python train.py --encoder_inner_norm=false --fusion_encoder_parallel_block=false --batch_size=128
Rows from block 11 of the image encoder, named by matrix and row number. Rows with one number belong to one neuron. Each number is 500 + 25 x the weight over its row's rms, rounded and kept within 0 to 999. All counts start at 0. Numbers have three digits each. After the name is the row's rms in percent of the matrix's.
# gate: MLP gate (encoder.blocks.11.mlp.gate.weight, 1152x384), inputs 192-255
# fc1: MLP up (encoder.blocks.11.mlp.fc1.weight, 1152x384), inputs 192-255
# fc2: MLP down (encoder.blocks.11.mlp.fc2.weight, 384x1152, transposed), outputs 192-255
gate.207 116:513474515513506535475527511486485529456484504500519527499525497493526561490471512488543523467489519529509540524522484487508513464509501468466567494539524502466521535507491524510505494474511531
gate.208 114:533512514459546478505456455512487490524448490490496516520520460492522543467458505505535498507507483553520505506499505512505544518485516484510557485487533452489549545483505522487492480566484457
gate.209 109:530483466495554516537494473488487512460488484458512502484463530500510543461504495521484503495492482530489528494533502509431484514522535448531504491502470494528504475493516508543488511537510503
gate.210 082:479479461472469510480515478468488503492495482472503473470556454464503520535477507511485505487488525521520471499515515517527530486556489551443525541504509510462519509514515512508509478509522522
gate.211 090:431437489531494521486447528470517495493505478494493537467493552535477518539495511528480489545534494481507503478475510442486513487484502521467525545449483465522442485490525526489475512531518478
gate.212 127:513478453512469465450496512515480490527504468491508496523541502513493517517527491518478515488485485507510481511482535501472468463515537475563502529486508506528487488505495511525526531500511519
gate.213 077:476518456478467466473547499497476524512460534489520513519491463505490514492467562513489502566526535487525520502517485461501515474507525524490484508542503453468547476509476502505487519471503541
gate.214 096:520484471523504551481498500541485507491471478559541506470480500494527502471486483544473504486545510506501525476518517541484488498469497488494442511518533510514486504523492487511502496541533456
gate.215 110:466490456444525488525489524510541490462511487501480523476515426514495483515530520492508485487545516506498548524553490518490463457541455508483493509527502521501542541515520496539492475553497514
gate.216 127:480485517494560516497493527490514506501468509519505454483508510480512460505530527511481512474521516514531518499508462496483516499496488473477511499479517504524566471486519506497537455523481501
gate.217 069:571478486502500522508528539517480490461484500496496506473485470475507503492543505485492520519489507475512476518510492511508532515455547540528470482489473496479545451504508509479511510501496566
gate.218 089:510466464478500488492474494488475507493506520479541514477500442475516517499491493509483458485451497515561498515551504507487507491516500510498500459509523504497492485507525561495533505466474537
gate.219 076:480483528518484504498515498524471459499483529507454502524511482502557481533534488478460470467521504449508496492529531503515523509495481505502534507467483462537531538504462537518470443481487484
gate.220 139:501490542487485489536524531489500509471512508486504522445479503432467536448504537468534497503454486484516514534521471491509478533515477486507517534478501517524492475551512543516515511516521496
gate.221 096:486465502479489515517512455537559476514500542473495459480475531441500487509489498476482524500531490500476500464493526504545514537526483517542487546485464464520506517446489540473505489479509472
gate.222 107:499491529512493475504490552499507512512479543485486489508535521518518513511505506455485492478494495497494478525495540504484485499533469552508545502502525503498490537507481449526480501517548522
gate.223 037:484518524514474497452487489500529498489500535487512486527503480533529497518484515506466531483519483501519483462474483483475443483538530521494507491524470495496525488479493478489500488489513483
gate.224 070:478498503452463518483481521519521460463490530533522496469524502461505473487502486474506482477504509483499463504505537516506474490524558527519508472520486491482512533518513513413502513496504548
gate.225 079:518480477530491541486517554501499463507472513495443486484481549507480485514470507518460479502543521471442553475534518472499529508488482543512509504479485513489506478481470505511516497490499527
gate.226 070:508574505483459542502528491484492497494495496474490498495530508503501450489509454474501506502505489517545478486507521532520502488566504501527504495498491491476486491516507506482527489499534499
gate.227 086:513515476555528471508537484523484461483500466481427504529504483537504526520515524517503474514514508505468510452514489557477497544495495522468513481527506542476562466441483500451500495520480487
gate.228 103:472493492469480516496531493493507506525520440498463514491504514518501538451500470488503503488526554489494455469512474584518466506455493496502502517477457492499481483510525523489541514499480493
gate.229 133:494508488475488446492481519520466476520493535499488525503519496508496520486477485511462528481478470474518463504497467454461509510466521509498477506474473498479558509502462517464475510501489500
gate.230 061:484536493511529506488493525510512469465507526457505492482548522524474506525548558499497524444485492513476503478496541511499497513514470554479454495489496503507483529527493545517530479474491488
gate.231 136:453485514513491530496450530462502496503509521514423507504520465474480488482462518521497495511544528454466481502521531530487513499484540476482486502491515541487500501528479440491555519515525503
gate.232 121:489511512496497550539494498494495455499537520482511523476471473497473480530519498450471475467539469514502570547506504505449453490466544528502483473478499514494515542460514516492501480516473551
gate.233 082:474456488501458513467503493532520530498490514511483504519500499506466476517517486518493509497492500518493524461496487457496558463541522483476507494494475494514492518517541523446517442520492508
gate.234 029:477474496488505493465461543499497474498473477463524461498534506487516477495492535529525496478532520496514462542495516496485470495507485538484464475533533496522535510485547513479512471476510534
gate.235 045:522511534575477534512470543472518511520488582494493492493497462571517495539474502516480490462539509538513494465553498479501518479526508497542489492481506485523464492467510472498486517524531507
gate.236 094:479501526464477471469495509481465502471529514532493496523507498536463471516491528501520468466483476494472469460510485506470494485471471523475513469504481562516500521489505506508434494508511539
gate.237 056:540479516547467497475521474486488486523467492476485516507494504498490486492513475520491509472533490515514496500512469510524515499540489487510495497507512518492517469497483492491570510496456518
gate.238 129:494497433485488474463460474499468487557521504496483522501521511537480491520505510492537546509497508524501491514528484485464494478484495485515480504487479474502488457499562523498524493502516481
gate.239 079:539487473474548491555543538505535507508516460518463465478470484538528472476526546495487496485490562495488469468499529490464475528492505501515504509472519481489513478501508508512499557478498495
gate.240 111:474473494502461538488486511549459455497513493501459512475507519526527494501496518474487443555494488463485499500512501517460483483539493472508471502539505498495507482466537497459529497520519459
gate.241 077:490502462491442478471489488467500454524502493485488542452503487506469438505477510541511480513510472504511478480497514462524461476471546495488495526477424504454522485480480500556500466491459522
gate.242 098:509521463499505514497528516474477510484528466541444463459492482547491500482478517511476497499491501547473479525520504474481479505480519516554510505497491493485450500495488467505493529554479536
gate.243 044:502463544515495490518503486536488539552540467491496502463491501476497535531500497481457494503507537462512485507506499463492507529528488525523493537485485503521518513506497463491507528525504516
gate.244 138:513538515472520512468469515514508493463484483526503508520477476491508505546480527525489507483513487474521456503462447477477489517472550536491516545489515547462486544497513529477518493505497503
gate.245 129:515534509463501459552555512536504519461526493510448513476527515505494542540522453535517495479503486508515488485503480499505509494471485471528498555495487486470523529481515497497488511511508458
gate.246 094:527486455515490511500500535459517504473478510497526506515512480488528450514468541530503476454513493510503517538468501517528518502527468493510518511514526551518510451457487548502494469557468480
gate.247 082:507515502484512502487546464508483487521476500498508486483491460519512492495503480512499501489490524504470534473506474504527496510504529557502533475488515518478550505511535513501515518528501506
gate.248 079:484517467530491503512512503464532513529518502528520545493506506475478511563499498469457470450497515482529508543488485469500498501431467533530478495513497482553494507522466512507475529534550511
gate.249 116:489516488490564528525503529465531545506486502533495479518467503522502536478503469469465523426551510491494483572538499501473481490535511484472473481516468497529474491540484505470579508514470488
gate.250 051:488497470495509521466542522507487482489496502469535494483536523518507504490503552511484505531468520478532520483499509526484505467458510506534531545493492493525461472492513495441524498472509477
gate.251 098:479493486505522518518509524503486507557491475533462549483498487504462476512512441487526512469530509515491498488511513521496500506539515467499520513484471489541526484443523508446543483450532512
gate.252 095:524540496505463496520508505536472522497553501480470490536466484487477511497525473501506531492489489447446521529510446491493500490488469506485465491523518519547529473511524475458513502483481506
gate.253 145:446497491537541493465541471491528491465461495491497482480542455506543464493523448528514510499543507480485479464483455492501501513494524511513479481480558504497481490559509461534533510512517475
gate.254 076:495481501489490477475483535489514511472513491520493515494524523532531523453514506495497519521555498520461524478522519488477486517513499504496497515491491544488502470512524502538551477506490524
gate.255 105:516492495473536493526494490525536529499532537496543486492509518444539457479469490538502480504504483515502482496506511481511487525499515469452514459516471462472466524483491528514495526513513443
gate.256 097:508470508491513511498464493513499498483503499505526531481508523521505543488500535486529508533522556484560542517516491513516462498549523497518460527446456561486544461538512470498516483513542500
gate.257 125:501479490495498516485490483502507513493511538506503532529520503487495519480456495486479516512511504480480490484573541536518517518498483526521529495524477511493505494502526521473509497519490493
gate.258 040:514511512514482514479475475475521481486490465483533522542508458506510485501491504486450514490482473451529488520464523497529534520474493546524539488495525525462520522474541471526487474515476503
gate.259 103:472515514505503482442465469507513486476538519502500466491521515523523505481525500486502516508494488471487505458471504508512465469553491489517502491521480516560469520515501514480518526557537463
gate.260 093:498496506541537543498494501448483478508495466555480481495556512537518487514490523479515517481455433530472495511508514503477429488490481531521479532529506503511529492473476541513498504495486490
gate.261 110:490517525496475498519518503468480496518500496515508539530503489501534492518511495499535465516488484502494495447497513478487498495474524531503454497504447489489511508493554543452519458522525510
gate.262 105:521523483528471503496510509517482454452476449522478480469512499500498504519468536499487548496500525460493518472492509487485501503501539528505481550533489464477490532535521515525496532538500503
gate.263 104:514521486545470543486488540474463459528506458485499528475505508479487472461486512512480524507479487528530490542497507491495498499492509456484505485526452509524509480516429541555484475500468474
gate.264 079:475502507469438504475504493453485484500487507506508497529527508484503529469485495517504510505522487482554496471468483523486445539491477494456474523502471475511503485470522517512550540539493504
gate.265 069:487498525494481514490494472474477481446453509475523497499508524479502479500509456510502501498512486495502461525503517526497532488468505526512489533530493512506547510459490458480510491502517508
gate.266 109:489514467536462514472484512514484521492479457509498489509559485519443453518466496478525510456543521478487475503521504518486514508512508531500509543508522497500523530478510492518490476438502467
gate.267 068:492489505505509516521477503499495513469482529507538529503490495513494508478468491558518530486523452523516514477488495498518524517523489507498474507512535521483467508462469508522465523515529481
gate.268 112:461495480519494505484468495483486491494543499533467497468499465530466469551502517483508490514491461496479533471530499508555483512545528510512509512513520513469526476502497527483486477475502481
gate.269 111:462511494489502524516492521503485499474464450496510460495520454516488488514498512554502449488507503485508528435480525485504492504480536502495540516530424548493489487522488474487500524506536518
gate.270 121:473450477423514519485519528456551490524506505517475506519493465492476488504515495501504521484545469496527525513496504470503451476501521503535506497504495500490493528529491534503475516517496468
gate.271 098:470498504574506507478441486488454482544496466505504490525538467507516521481530510510544490517488487477456514485492458472510468499526494482550521528451509517509530503473552528514469474452485525
fc1.207 117:476532528534490534506472473493497492546502502508494543540503510507538486500512502528529515516549502494495466491460505506481489519482555472470544496503438509498509510503486486481497511546492473
fc1.208 110:474512518531482492549493536501460550482529511495522510485460518488475490514473479490477485499518503471482466504454516494510480487505488512524445515441480510497460472486493449503494529503511517
fc1.209 111:531474527527510524516482463505479523527504546499498531545485541462528519510517513473518493494501493460497509505515501499520516481476484514496522520518522513532502447504483463463543514512481502
fc1.210 082:512531496536494530501504476544477523483503490512490522528501484477519511467480501478503515517535456490486495489470482470489473514501526447511527497457449510497487455498518481491508545508470475
fc1.211 097:455448549547512535498448517424471469480493489489529533522462536494505500536500466517473471521539533503528509476505489518494511478510519528490523527511483494466541457476474502511509534532481483
fc1.212 137:533495475537518475524476496489498491508465503523528508468487519508461481532501457517508504500535485487528535504462526535485490484516496457558496512512468467524480521496518500471506453500511490
fc1.213 085:513485484538508439460469485502450465476526517527501513500510496455500468506494532488472504503511516532507558479474481501493537506446473490507505480512498529492541481473521537530562509515499521
fc1.214 103:470496483516498479493501517463431492499474486539517442529553476546486470464490491504515457462473476498536516495499461507529510473517515478500529496499512518491489480504537511493469477470484515
fc1.215 100:505532560493437468514501511527451474503538478511507509500470482464507516554518450525528512515466499515513464548521499444513508525496493490519466496521525481478487485542489538526504469486485472
fc1.216 135:537544510494503541559455489499510490456518529482478542490501503499486480478461447539485417484503532489485502502485550501505452481538533464489468479521489530528477511487524492495496471466530478
fc1.217 071:505502541515485489489480517483532572538502533505537514491535510480519472485508502472517474478477505484532479482479476509448465495466515491497531493501507472520474523471524509508495466531479510
fc1.218 087:522513449447562515539478471516490466489539536500498532496499517520530463520500500551495454473498462497530566509515512529480509538499491494528458527515524497469541500516507573486492515531535531
fc1.219 080:534477518423520466509473486525516530509485503534486515530524492513508534530482480477569468513505494496470472482509464512467492475529530513509484471516514502488543490495521515498519473485501506
fc1.220 120:528563511477512528494508512503537517564511501535491513482522464551517492520507537490502478478536484518459468514522510505453492511544505506487489514508508505499505510462485512524534498491463507
fc1.221 100:491503473480482463566501470504494510523486512484479470487531510499400547547527521527490507494509471462465456484415458506487474512501523515509449512509504500526534522501529503514505486505475517
fc1.222 106:481492492502506487529469506500489490490507513529496518485502506475477493506479476478478513511469505494451452539487469505439466504521477485513515480504525503484504564481500479512454515562531514
fc1.223 050:532508538506459491475477478517479523485499481478506562479486528490473501497489539496523509492485501485556471512534474499519497525479470525461508500545528503504497461491462501496519536483493470
fc1.224 075:486531504516513501508500505501473493488490486457422481495483482516508554504534509493509512517503492520508483512492468468524507501488504491482448497483509489476525453486495511490438513490520456
fc1.225 086:482502476479519515519500497478493485513507505516445519504466514519491516497515541580477492485492470465515499505551484459514500470494449499493523504522518504513509488504524531460492528497459510
fc1.226 077:512502508490504494490522477484464542468524518493517528440482553536506503449469493505468515464494512511474483507487467468505481534486504482526520488485515513485503511483477504477483463521529506
fc1.227 095:524517506505472508499458487515513489491507507523519549537534548520493490518499480514516499493487506489480565490528478450490527526515500513521530514532442522491493514479525459521508541500493504
fc1.228 108:512505497436486517527437488475491498464504503501504512491531467490493483509465489482526522533450500550556510515495505506480526488542500528495477490475547506463525510482491482516531492486502554
fc1.229 106:501481467508539533534533518471476507518476476505535533531473510491531515506589484496538510468552463540511529503568454512546516478495477460497508496452481523506503537467479519529550527501507498
fc1.230 060:512494502501551473537479520478472516508477540531519497426478545527461488499504459502541509539478531505514498522506482531452508480487454489484449515501470508442504521451452502439518540497501515
fc1.231 133:540508493504492451518476491501489504536503500498519502471560517509475500493522571536462523475489498486486455444530506492450478506508538456530486491523531529477503513540500479482495504560466558
fc1.232 130:515523466482479487502542479465528520495508512495490466528481507477511491509503535490538484454521523521506484472529511468505474516513509506514502477522479502469531457502517542514477502452512463
fc1.233 091:489472445533452442513531466544497514556513496533540488466521501440504519491472460527484502489501447557456510482466485463520494477541504449441494489489498481489491504526521515497477505534542491
fc1.234 040:514497446447529543503450537508498533512506515502469488521493492538533511490484539467500471562508532462515490516501480520497513534539524480508510504488479479447477456504491501521462557510492466
fc1.235 056:511504522534491502535483497496490501501487469479510519515486493467502498539454472497516495472518516421537453481513494558544538542487493539516500542485497499571518524464497491546505504471527499
fc1.236 091:508481477472503499511522507502561516514499503502506484492524489474530496490514517468490491508516497499506496465525481494530469532480535521516458518502501504521512489491483542475517544526509563
fc1.237 064:510482505466509526456521525492460490511502514515476497527550541554534478506492472545518528456508494527506477481511477506499529515508503494533523525466514505502486474486492518516484516486480512
fc1.238 129:491496475489504532529457440438495480530466492518499499525495531475493478532458511461502522510488493499494502523514544482458529543537506507477496497460461505495467495537484516476532498484492515
fc1.239 082:467499495496522541515456473485538489520518488453448533528475512457466511515487505496466512504511522496504500507445531486474469510551483527516489475505500472529520480531529500457514516501497514
fc1.240 119:498551506515481567474479483494508482494487516515460516530464485472495533500521524491513526541531503476476467529524453484486473470532525518518494542518535501504532468530513497444478506474492485
fc1.241 083:533494504477475476489509489519459484511501481486494443522500508473506493537515491494415517470500533453498544503515514535489480495508479496536506525545532527496500510475531528484477532477557504
fc1.242 108:479472481516463463516509485522500510484490492496471486507509504520502494505464535472464480537509520481501482517524506505478507506520518501485502532518488478512508513523484457472519473533523482
fc1.243 058:456497499538502454434474482503485474496553513506505497512483493543522502519473501510533474507482443526486465483450523497543486535471507567504500490454466506481556481472502511502523528508514512
fc1.244 136:483552511498541493481455469448518472474506501513516484517479519468512505492467506508490513502521524551525524471516546551486445524481494503484494520488508517466486525462503493452559528499513503
fc1.245 132:483501490510479499477505506518527484522535484530446465489499507514498530487526514526550529513535499499458519534528502501489547474522504466519474516469520519462508473499538475494524532516490492
fc1.246 083:469501499500553509518509492513496482507484522507490503500489518481478500500513458502502442515544530484469476501522505462487504532563485494503495495542492482515488527471542471469538495515513473
fc1.247 081:492531482501528464495512538463487480494538515461479502477487493526482489472493531438547550511479504509497497482516509483487480496500498496541502497509533530481491503464486499558457478481483496
fc1.248 079:501546513531483478537535519475518472495483521519498492510451503479539532538520530496558492480490530487523507474465523459495512485479458514499515467534513482526480487498518486530493518506523448
fc1.249 117:485527507514506483504502507535539493513465494509490453480466501458548499491506479473533512482526524537537509483533542516533448494497485449486530474526486531480490531513528477490514468523468525
fc1.250 064:503480505460523518509535502495523546540504527527505478519506516481488498511537508535555465481509536466490485470503495492486498499517496486525478502538490549480548488502503504457525481507492543
fc1.251 104:489461509470467566476513562483539497487476473507511459493518460482518472533448454518513510491469484539527510519486516517516562522485456497473503490519497541475474542540527479504558485526512467
fc1.252 098:468511492481513502449499489480514463491518496495490514496509490517501495455510472492477471525479505496505515454515511493567521519523537453546525524507443507485522499484522561499494476518516467
fc1.253 132:476506526492495494518497517517536473507520493515487507535462521556485511531492508512505499478499465553468507545521506500474503467489474485499496524473438528489516525466477517496463493512489494
fc1.254 073:481488502440514513496517488507502533439487561460534496491463542468465543531527496513454521512466491485505542526478451473493517525513523470482462494507515464484489496510494538486511479523511470
fc1.255 093:519543519473511509499477497513497528483503485513526522517479515494476541504502459524496456508470497514464471511506473501511527501500540491466478477493473437510526492475523493502505520499487461
fc1.256 107:504542538552492513471469451512483487481511490500520498510488491490549495510534504520485527510486593531526512488543503468509503484510486473485516495503517519453467508498531512502501497466511465
fc1.257 125:512509504441489501490472499517494466520495483488539494514496500504509506534542516521537473433491496487529501518496474461481535497503464476491510478479485549489543513563477492471515494503559554
fc1.258 048:484452498510483519521520472458466487502491496523513533456478532492471522490528481491513505496511500522537469492505569488502481518487483455498493483519492498506496481485497511480497501475498524
fc1.259 104:516474489546459543512424501564479501514510527505503454484473494478480509484492446482458478525485517512481489500493478517485516503518487484488455519510508484563550477501497488458513526508532474
fc1.260 094:475526502486499506510488523521490459476475476520477474492517513492493487497546486496504505536484534511503514473437529558475475532492510500480507513518484552521470514480546500519489519511482521
fc1.261 117:512503499508533540502492506510475485501495499498501475487508450501520470472509509529479474527484551498457499499494530506485481486517504539469503483494529465515511488478483502520487488440510488
fc1.262 107:553501501523501474523496519502537479490475480500535501476488481468531463476492503491477511504473522483554495532472542551505521504489499510489475486488510480549491533467513505523527547543511442
fc1.263 105:507488480503494523479513524507517467469488502492537554549548472469517521518509481493486550515509500516512462468507510531557514545520543488488484459538507537499489497479472538527515534513474478
fc1.264 085:497489563483467514475487500473494510473484469485494506503483514490480452483519492494491503504495498505472495486514499491494533494518511521521490465471507557485461537484477512494526516473520481
fc1.265 072:488521501522492510475522517520514521531519496532516516497483529499500501490512516494487501488506499498508473511490477516498447513515492436514469493499558501512519523491486536512511481489538530
fc1.266 102:474510448530547510510497514447487500469457468538507532494471478484488448492463507481542538506501500473474525517517481509496472493485507509496467510493498509530526538525495560511484494474478528
fc1.267 080:509478491520486492527532485503513482529492487475489485527482491511497493512457481521493521501453435512491544529438547505481506506457525462540492519506482482567473507499559523547519504505509505
fc1.268 121:476539578500490455494478450493481546477529476448528468500489518511514470495478508460525531499511461517493508489460494491491522505536479518488465507489531477505526470536548539525508472480513495
fc1.269 118:480520506516536518506512451483490531479493465485465472473509521492502489502517474495535475451519503515521534498521424507480500458526482497523504496503457474526476490524534559481476514505517465
fc1.270 110:528524474468509488477505490488484496529506523538468501510484525458495489566492506478511504507514510528548467489543504493497508503490527528533493533511506499480478555498509498489517510492448481
fc1.271 099:513500494506420509456446525527500518502488503522466453467567493539486486503536492504541503475539461473487522471468542503458517484493498476497532487542500493514494475478477517526571536527510529
fc2.207 111:509487475477536509502496541498476463503494548488519523519491501538559488484484486484501483521533484480472486463496495523486522480507496493475539522524464508513517480492488547529493473466504490
fc2.208 113:497530528511500542551539480531473535452492502495465513477492506506495518456500506481491526478525468479516468496499485525490469522487485478495449495518520541496467508489497488531513488530472471
fc2.209 108:468537514444510493473488492497473525511469461492476492479550517467543475508462501521529502487495512500500505484474464514493485492504525544547450482475484495533568492525465447506519485505509557
fc2.210 085:508502544503489502489488488482481492470487481535505554494509505474532461516490474502520492526489504496484417514559461536545479496515526482523481483525470494502479513536510468498487477524498521
fc2.211 099:487495500492525491524479489486468497483463470538506489501532505500503526477482501519513538510517515511536499529503519498500493488482491529468521509540483480506481491524531513521518501523481482
fc2.212 125:496537491530531522493525447492484535473474496521482596473486491470471497517503509539519498506509504496507521455478506536487521518526501464530502513494533556532512537521520536488490475507450489
fc2.213 079:469481531482459448533445490503459486446548501528517476521538483483526485503500505487531478514519487479512515492495502513514509502516517510487450506494492494483513483494487505518534483498498494
fc2.214 096:469481493533521546506506458556507459491451488503491491516515541551521474476470525495526493505499513494488502514538526486472479540529503507508488491486485504511485493481531471467548481527534533
fc2.215 099:504518477514502485490479518517490498487527528514476511476471470532475489544502544510508504510444486506476514518473562502543504519517554506515465515504536495519491455477467521545514421475479542
fc2.216 126:515529518496516537483460530564487530487510503507519505488456532495470558493503522460486489486510512460534495506530496507503504577486485440483494522527537514464506515470490511449508501476512532
fc2.217 068:506523512499483521517520537502504505521526534482520531500514496499513524524537509468523468499504457501487500468527452472528508512490438490494490523521507487495501519500529509433487500499502483
fc2.218 088:500516523472461489479515497534509534540518525514471505528484513513491489509527508487507529579516498518524517547528465508493510511494513516524531504523514488476465499505485516516497481479519526
fc2.219 074:500501484499491475481505507477503483503442518501489527501514499488502524521503496501484503480477511514520531465542477462499518479524518510507501482514547514503500454456498488493455514484486586
fc2.220 128:476466567519494520480460485471490466530484506568513513510481535479451490466527519482505471490505491472505498533481469526507504460478478496505487470526477501545518480461490513490508521480496501
fc2.221 094:456513501546525532491470469496522491481468470525505482467533475504501511522490500530459531487480498477489505506496526519487500535508508474513474452497556502515522494505499505505500531490490537
fc2.222 115:526498531542494521486494484459496518476492488540495531531525500528508506459489499541486464510489521543534480504471466505507504474467511488508557480514532460481503510577493521479494532517449463
fc2.223 050:478515504456496505531464525482478529502499511498544524484511495513500450493473500493553507481473484469509508469511486514505477511457508498459509511512512529475540512511464549488506493474537503
fc2.224 068:531494463532495523530495475540495499491479533486487519537499516503485478515496508506498542566488502475534458504510475484500501497467500499502509515466497503510511501492517484515502471487484538
fc2.225 082:504490523513490443489475529545500547491481523471503508481484486456475507521461496508515457498475487491473506508471471490527517453450516530458503491482509478451520518518457521511442462497456514
fc2.226 074:521483500433466482543515482505445490473523524519504476537488505468519501497501472483492514483496528513452501511485518492497501491464456502558519531528489489470483486479501547497479478498533478
fc2.227 085:499520487536527517473429492513503500452455491501498503517516505441546510513481482470510491538550482510483527477535473457521508505474495520458487486499465535516506485549550473504468495454539502
fc2.228 106:482521525513452512522460490526475486474476497495503517462523479533489523515517495539443531499520508467486508489511461500498501515501486459483523542496505489478539470473485505480542546499525501
fc2.229 120:544511484481459487495509515472487493500523506499474522500530516485408516475531528459499477494528538470535508532480517505521425481465512549449496541498462497507524488542480514505500489462490517
fc2.230 070:505510497501505534473484506491501514496471535501475502512514471483528514436479495483511491491500534474457487483519521519508513479547497508497465500518544493491500517513520514480472462489488489
fc2.231 136:537484485485446489526512489484510516488483464509458470517471482470516457520529511537516484512499486504473489521450499502503445488477502516514507467452498458459527507503514540497544525514467479
fc2.232 128:493509501500458545509539461522489523500510533517490494508513474472467497499499480498487513508453559460493524475497465519523561462476483498492513518536524490499569511525467520505537513441488511
fc2.233 095:489536466495501476518496544504474528530544512510477466492528529535453464505510473562459506568459463474482543492486480514504500466555490492534468510546460505477501498515478498554489496485513532
fc2.234 044:484489463527497529518477485495500499504456515503489490488510506493545520520477513467510508507469484515510483469483511520465530481495489499482526494446509502470481471497470474488418535495477474
fc2.235 057:497500463527480514539484501529508503445485533477552480539507518438497518489473471500467497512510491500491510495463488529482473532468499531508492485494493525510525487485519505535482515495530529
fc2.236 093:551495441495485528505486505497539482575486524511512543493531448496482493511476486550499528540495487490507502473514452473554486488483510502499459497484500532502481448477453475470500536488520535
fc2.237 059:514478488473498510474528512526470491503515516506462487537489489462504451502501516520521501484508504523488484468499473498507519505515481503516541497493487504502468518483507457487485523474493520
fc2.238 145:514492502505484528502487507477508486507527492497498469508552530504480491464494518519492494508532473526470486497522555452451503508496503529480508430499501477518545512498467471515546463538492506
fc2.239 078:503523470515527511509506523449530508518537473485473517524546493518510530478498463465558478493489479526457531491503541524497490511475530516470513476494533528544508499510553502487505515514544478
fc2.240 123:526534470491545471467522497523516522500474486487486449498519501478541563496492496476541503506500473525546539441532491498493498499538503508539474524520518509494523466453555535533523537532487537
fc2.241 076:519501532478483480489449538498502513523471518496511467478534500475524526506528509531498472512507515479498541508521523492497506490520455530490494474520501481481526525518539451483436540476473481
fc2.242 104:490488475508444521467490504548526494538535502507490484505491484503479539542515459485507508497439521480493516543494541519518553540476518475498505505487547469506517488468489489560494517468486506
fc2.243 051:507490548538493488460492523451501498461533485496489533469457489519531486499511478517541479478485472514434490501506531512535518512472486498509528528454479518473525501507485519514534492468538480
fc2.244 136:518505496514450504492495460482500495484554512508480513481491534479529512490509485496502505474483516470537513464483531505484505515579517495470498506502489539494500449511517497467497488489497494
fc2.245 129:508497489439475484498466503481529503528534529546497519537499481524505511465512517542480520549494504490537485534444475488519478492539499500491478477484537456470511474512526513539540541481495502
fc2.246 082:475450525510518491510516525512504482520466454476478521480505526475486465490458513491519539453502462477513488509491479525479530493446498465509511455490554454508468502527515515501508493525488493
fc2.247 083:515504541511519498539470496499535451479482470514525514493469497436536504493498504474482510548481493490460527500479492471494552498507533495499505482464515506460524517527527486510468479483531519
fc2.248 074:488533519525494535512546487493499527486526515493465508489490498505502479476524568529511497523489479481465530479508473534491498486475512496535496504492486482481540508507495482476513477487463522
fc2.249 116:491522473503474497469482478505493486481482517480454476496494527504491518482509477496499521513518484496523502504535542508498472493508473481478526460469480509514486453480557507486522502569530522
fc2.250 067:485529508449471546492526506515518485490507530532508476502483498518512479520508486517523473525512498460534515501483469520484494505469487509528475501498450500511527455528547507478523504489494499
fc2.251 100:487518499489512465497465508508475517495543520518496515488498489511469511512483483482494553450552472511476526500502503479494514478512507464462507459489485517494497522523479508514502529503478450
fc2.252 098:477509492520533510521500525496502504536531536466521561528460477523459558456489486490496465501539514481504478474470504482509483536476522508551513505484503482485485515472488505502508478469495520
fc2.253 143:473478470477483448512501497533450439558505566469532495483523527482460485512468516514470498510530501488547519521483470460459541520538509504502513527503473510439502503496512486494479494528508485
fc2.254 064:505465492515501528500542533495505493529535463517538489497512483491551529486488510490465509511466520488482511503482480451458484513519492524498480567498504505487525517503501547526520509517498511
fc2.255 099:510512478486488500453543482596532508522500473480536481541462495497483472484483476503499530509524426488480505474516509541473492518521497509478487469479504478502516501503484502502508536542500466
fc2.256 096:534534501474488537512506530474479492543514487486557498460455505537534552551493474496503559503491514557543490524482517465536414500542499509462519548514501515511520484525516480471467501552498455
fc2.257 116:495527464491486516504450480472500437488507497504490539491549500480497480527527495508548535492510512491531492489506516501479510504522523496492491512511499524516544508516515501471522518477486487
fc2.258 050:487486523459450522524499503451512479531532506513515516484494484526463504459526465496466524486511484495564501495477509524517483493511471483497531512535506525472481493505525460487512507509471478
fc2.259 096:509473531474532490474476445528479504509484529478481455542502524494518526474444451524449501525499463501521481463504479533501508473514498535504484489503512509477503500470486535495531506462481473
fc2.260 097:472522514500538501460484519501506489518470564487513501468494490532500463523527536569479490506478513463478521517489489515531493491498502499508534553490517502495487542443485480486506462462462466
fc2.261 129:514475467577494544536501545544520490477449530557509462503529491462522481484502507475481501526553543494494551497503480490512517510484501521505472509501529478521508495477468517485487531508545529
fc2.262 103:485499528542490519474493477488505493486537474473519531480487540508487527515484465445482493512506507551488497508460481538481495499498500504473498469501480477510486506516513477477501510517535462
fc2.263 106:498496529514518535471501503480522464529491532505514517484463507515482476495527480526477513493492527465525513487543525513534533508510508515505500536489533512487459482494495501513491493523483504
fc2.264 080:507485538506520519523475527486570492519484486459486508516500515441485503465485488488497513483494514557488443480511473510471498509521494488504484465490495511521501471477437512537471490526476462
fc2.265 071:498514515498470537531487503509491526514494484520498519535531501452540535514514528497527521503503453533472468490472501528465471456501480492450457559483507486530533511490487531503497465496514542
fc2.266 105:509498504496505511450498513535510494505503489455540528549484477484511482481519506488498522533503529464468496483485522473532489519493507520506488500490510530490532504520458530545522495520507492
fc2.267 081:489510502512510512492505499513523526480511515523539510519487474499475466507489507486463474484478473541481536530520524540475538495510488504529527512488484515545436487473483481537503506492513495
fc2.268 111:499495513493523570488511518479537449508539518456459477471502521519521506473541515476535516511531510465458465453506487481470502482482483535483492515471501460500506523498497515475524498521502493
fc2.269 111:525474499468474488525471500481513494514475498480480464484472517440521465495466490495493515529510538494508461461493494513504516482489525521492521527497516489486491501485508465524486510483477538
fc2.270 119:514503498482504488502528482517480462472474532506489533478532507514444534513468480495521506488449513512491498491522529477501533515434529486459467474498516512504512467465499513513468499475507498
fc2.271 099:465507555482506495492473456502452493458480535503489494489508474490515488514509513546499500508453478493524553482467509473530494519506474502498530477484515520460540455481500515499512512502541536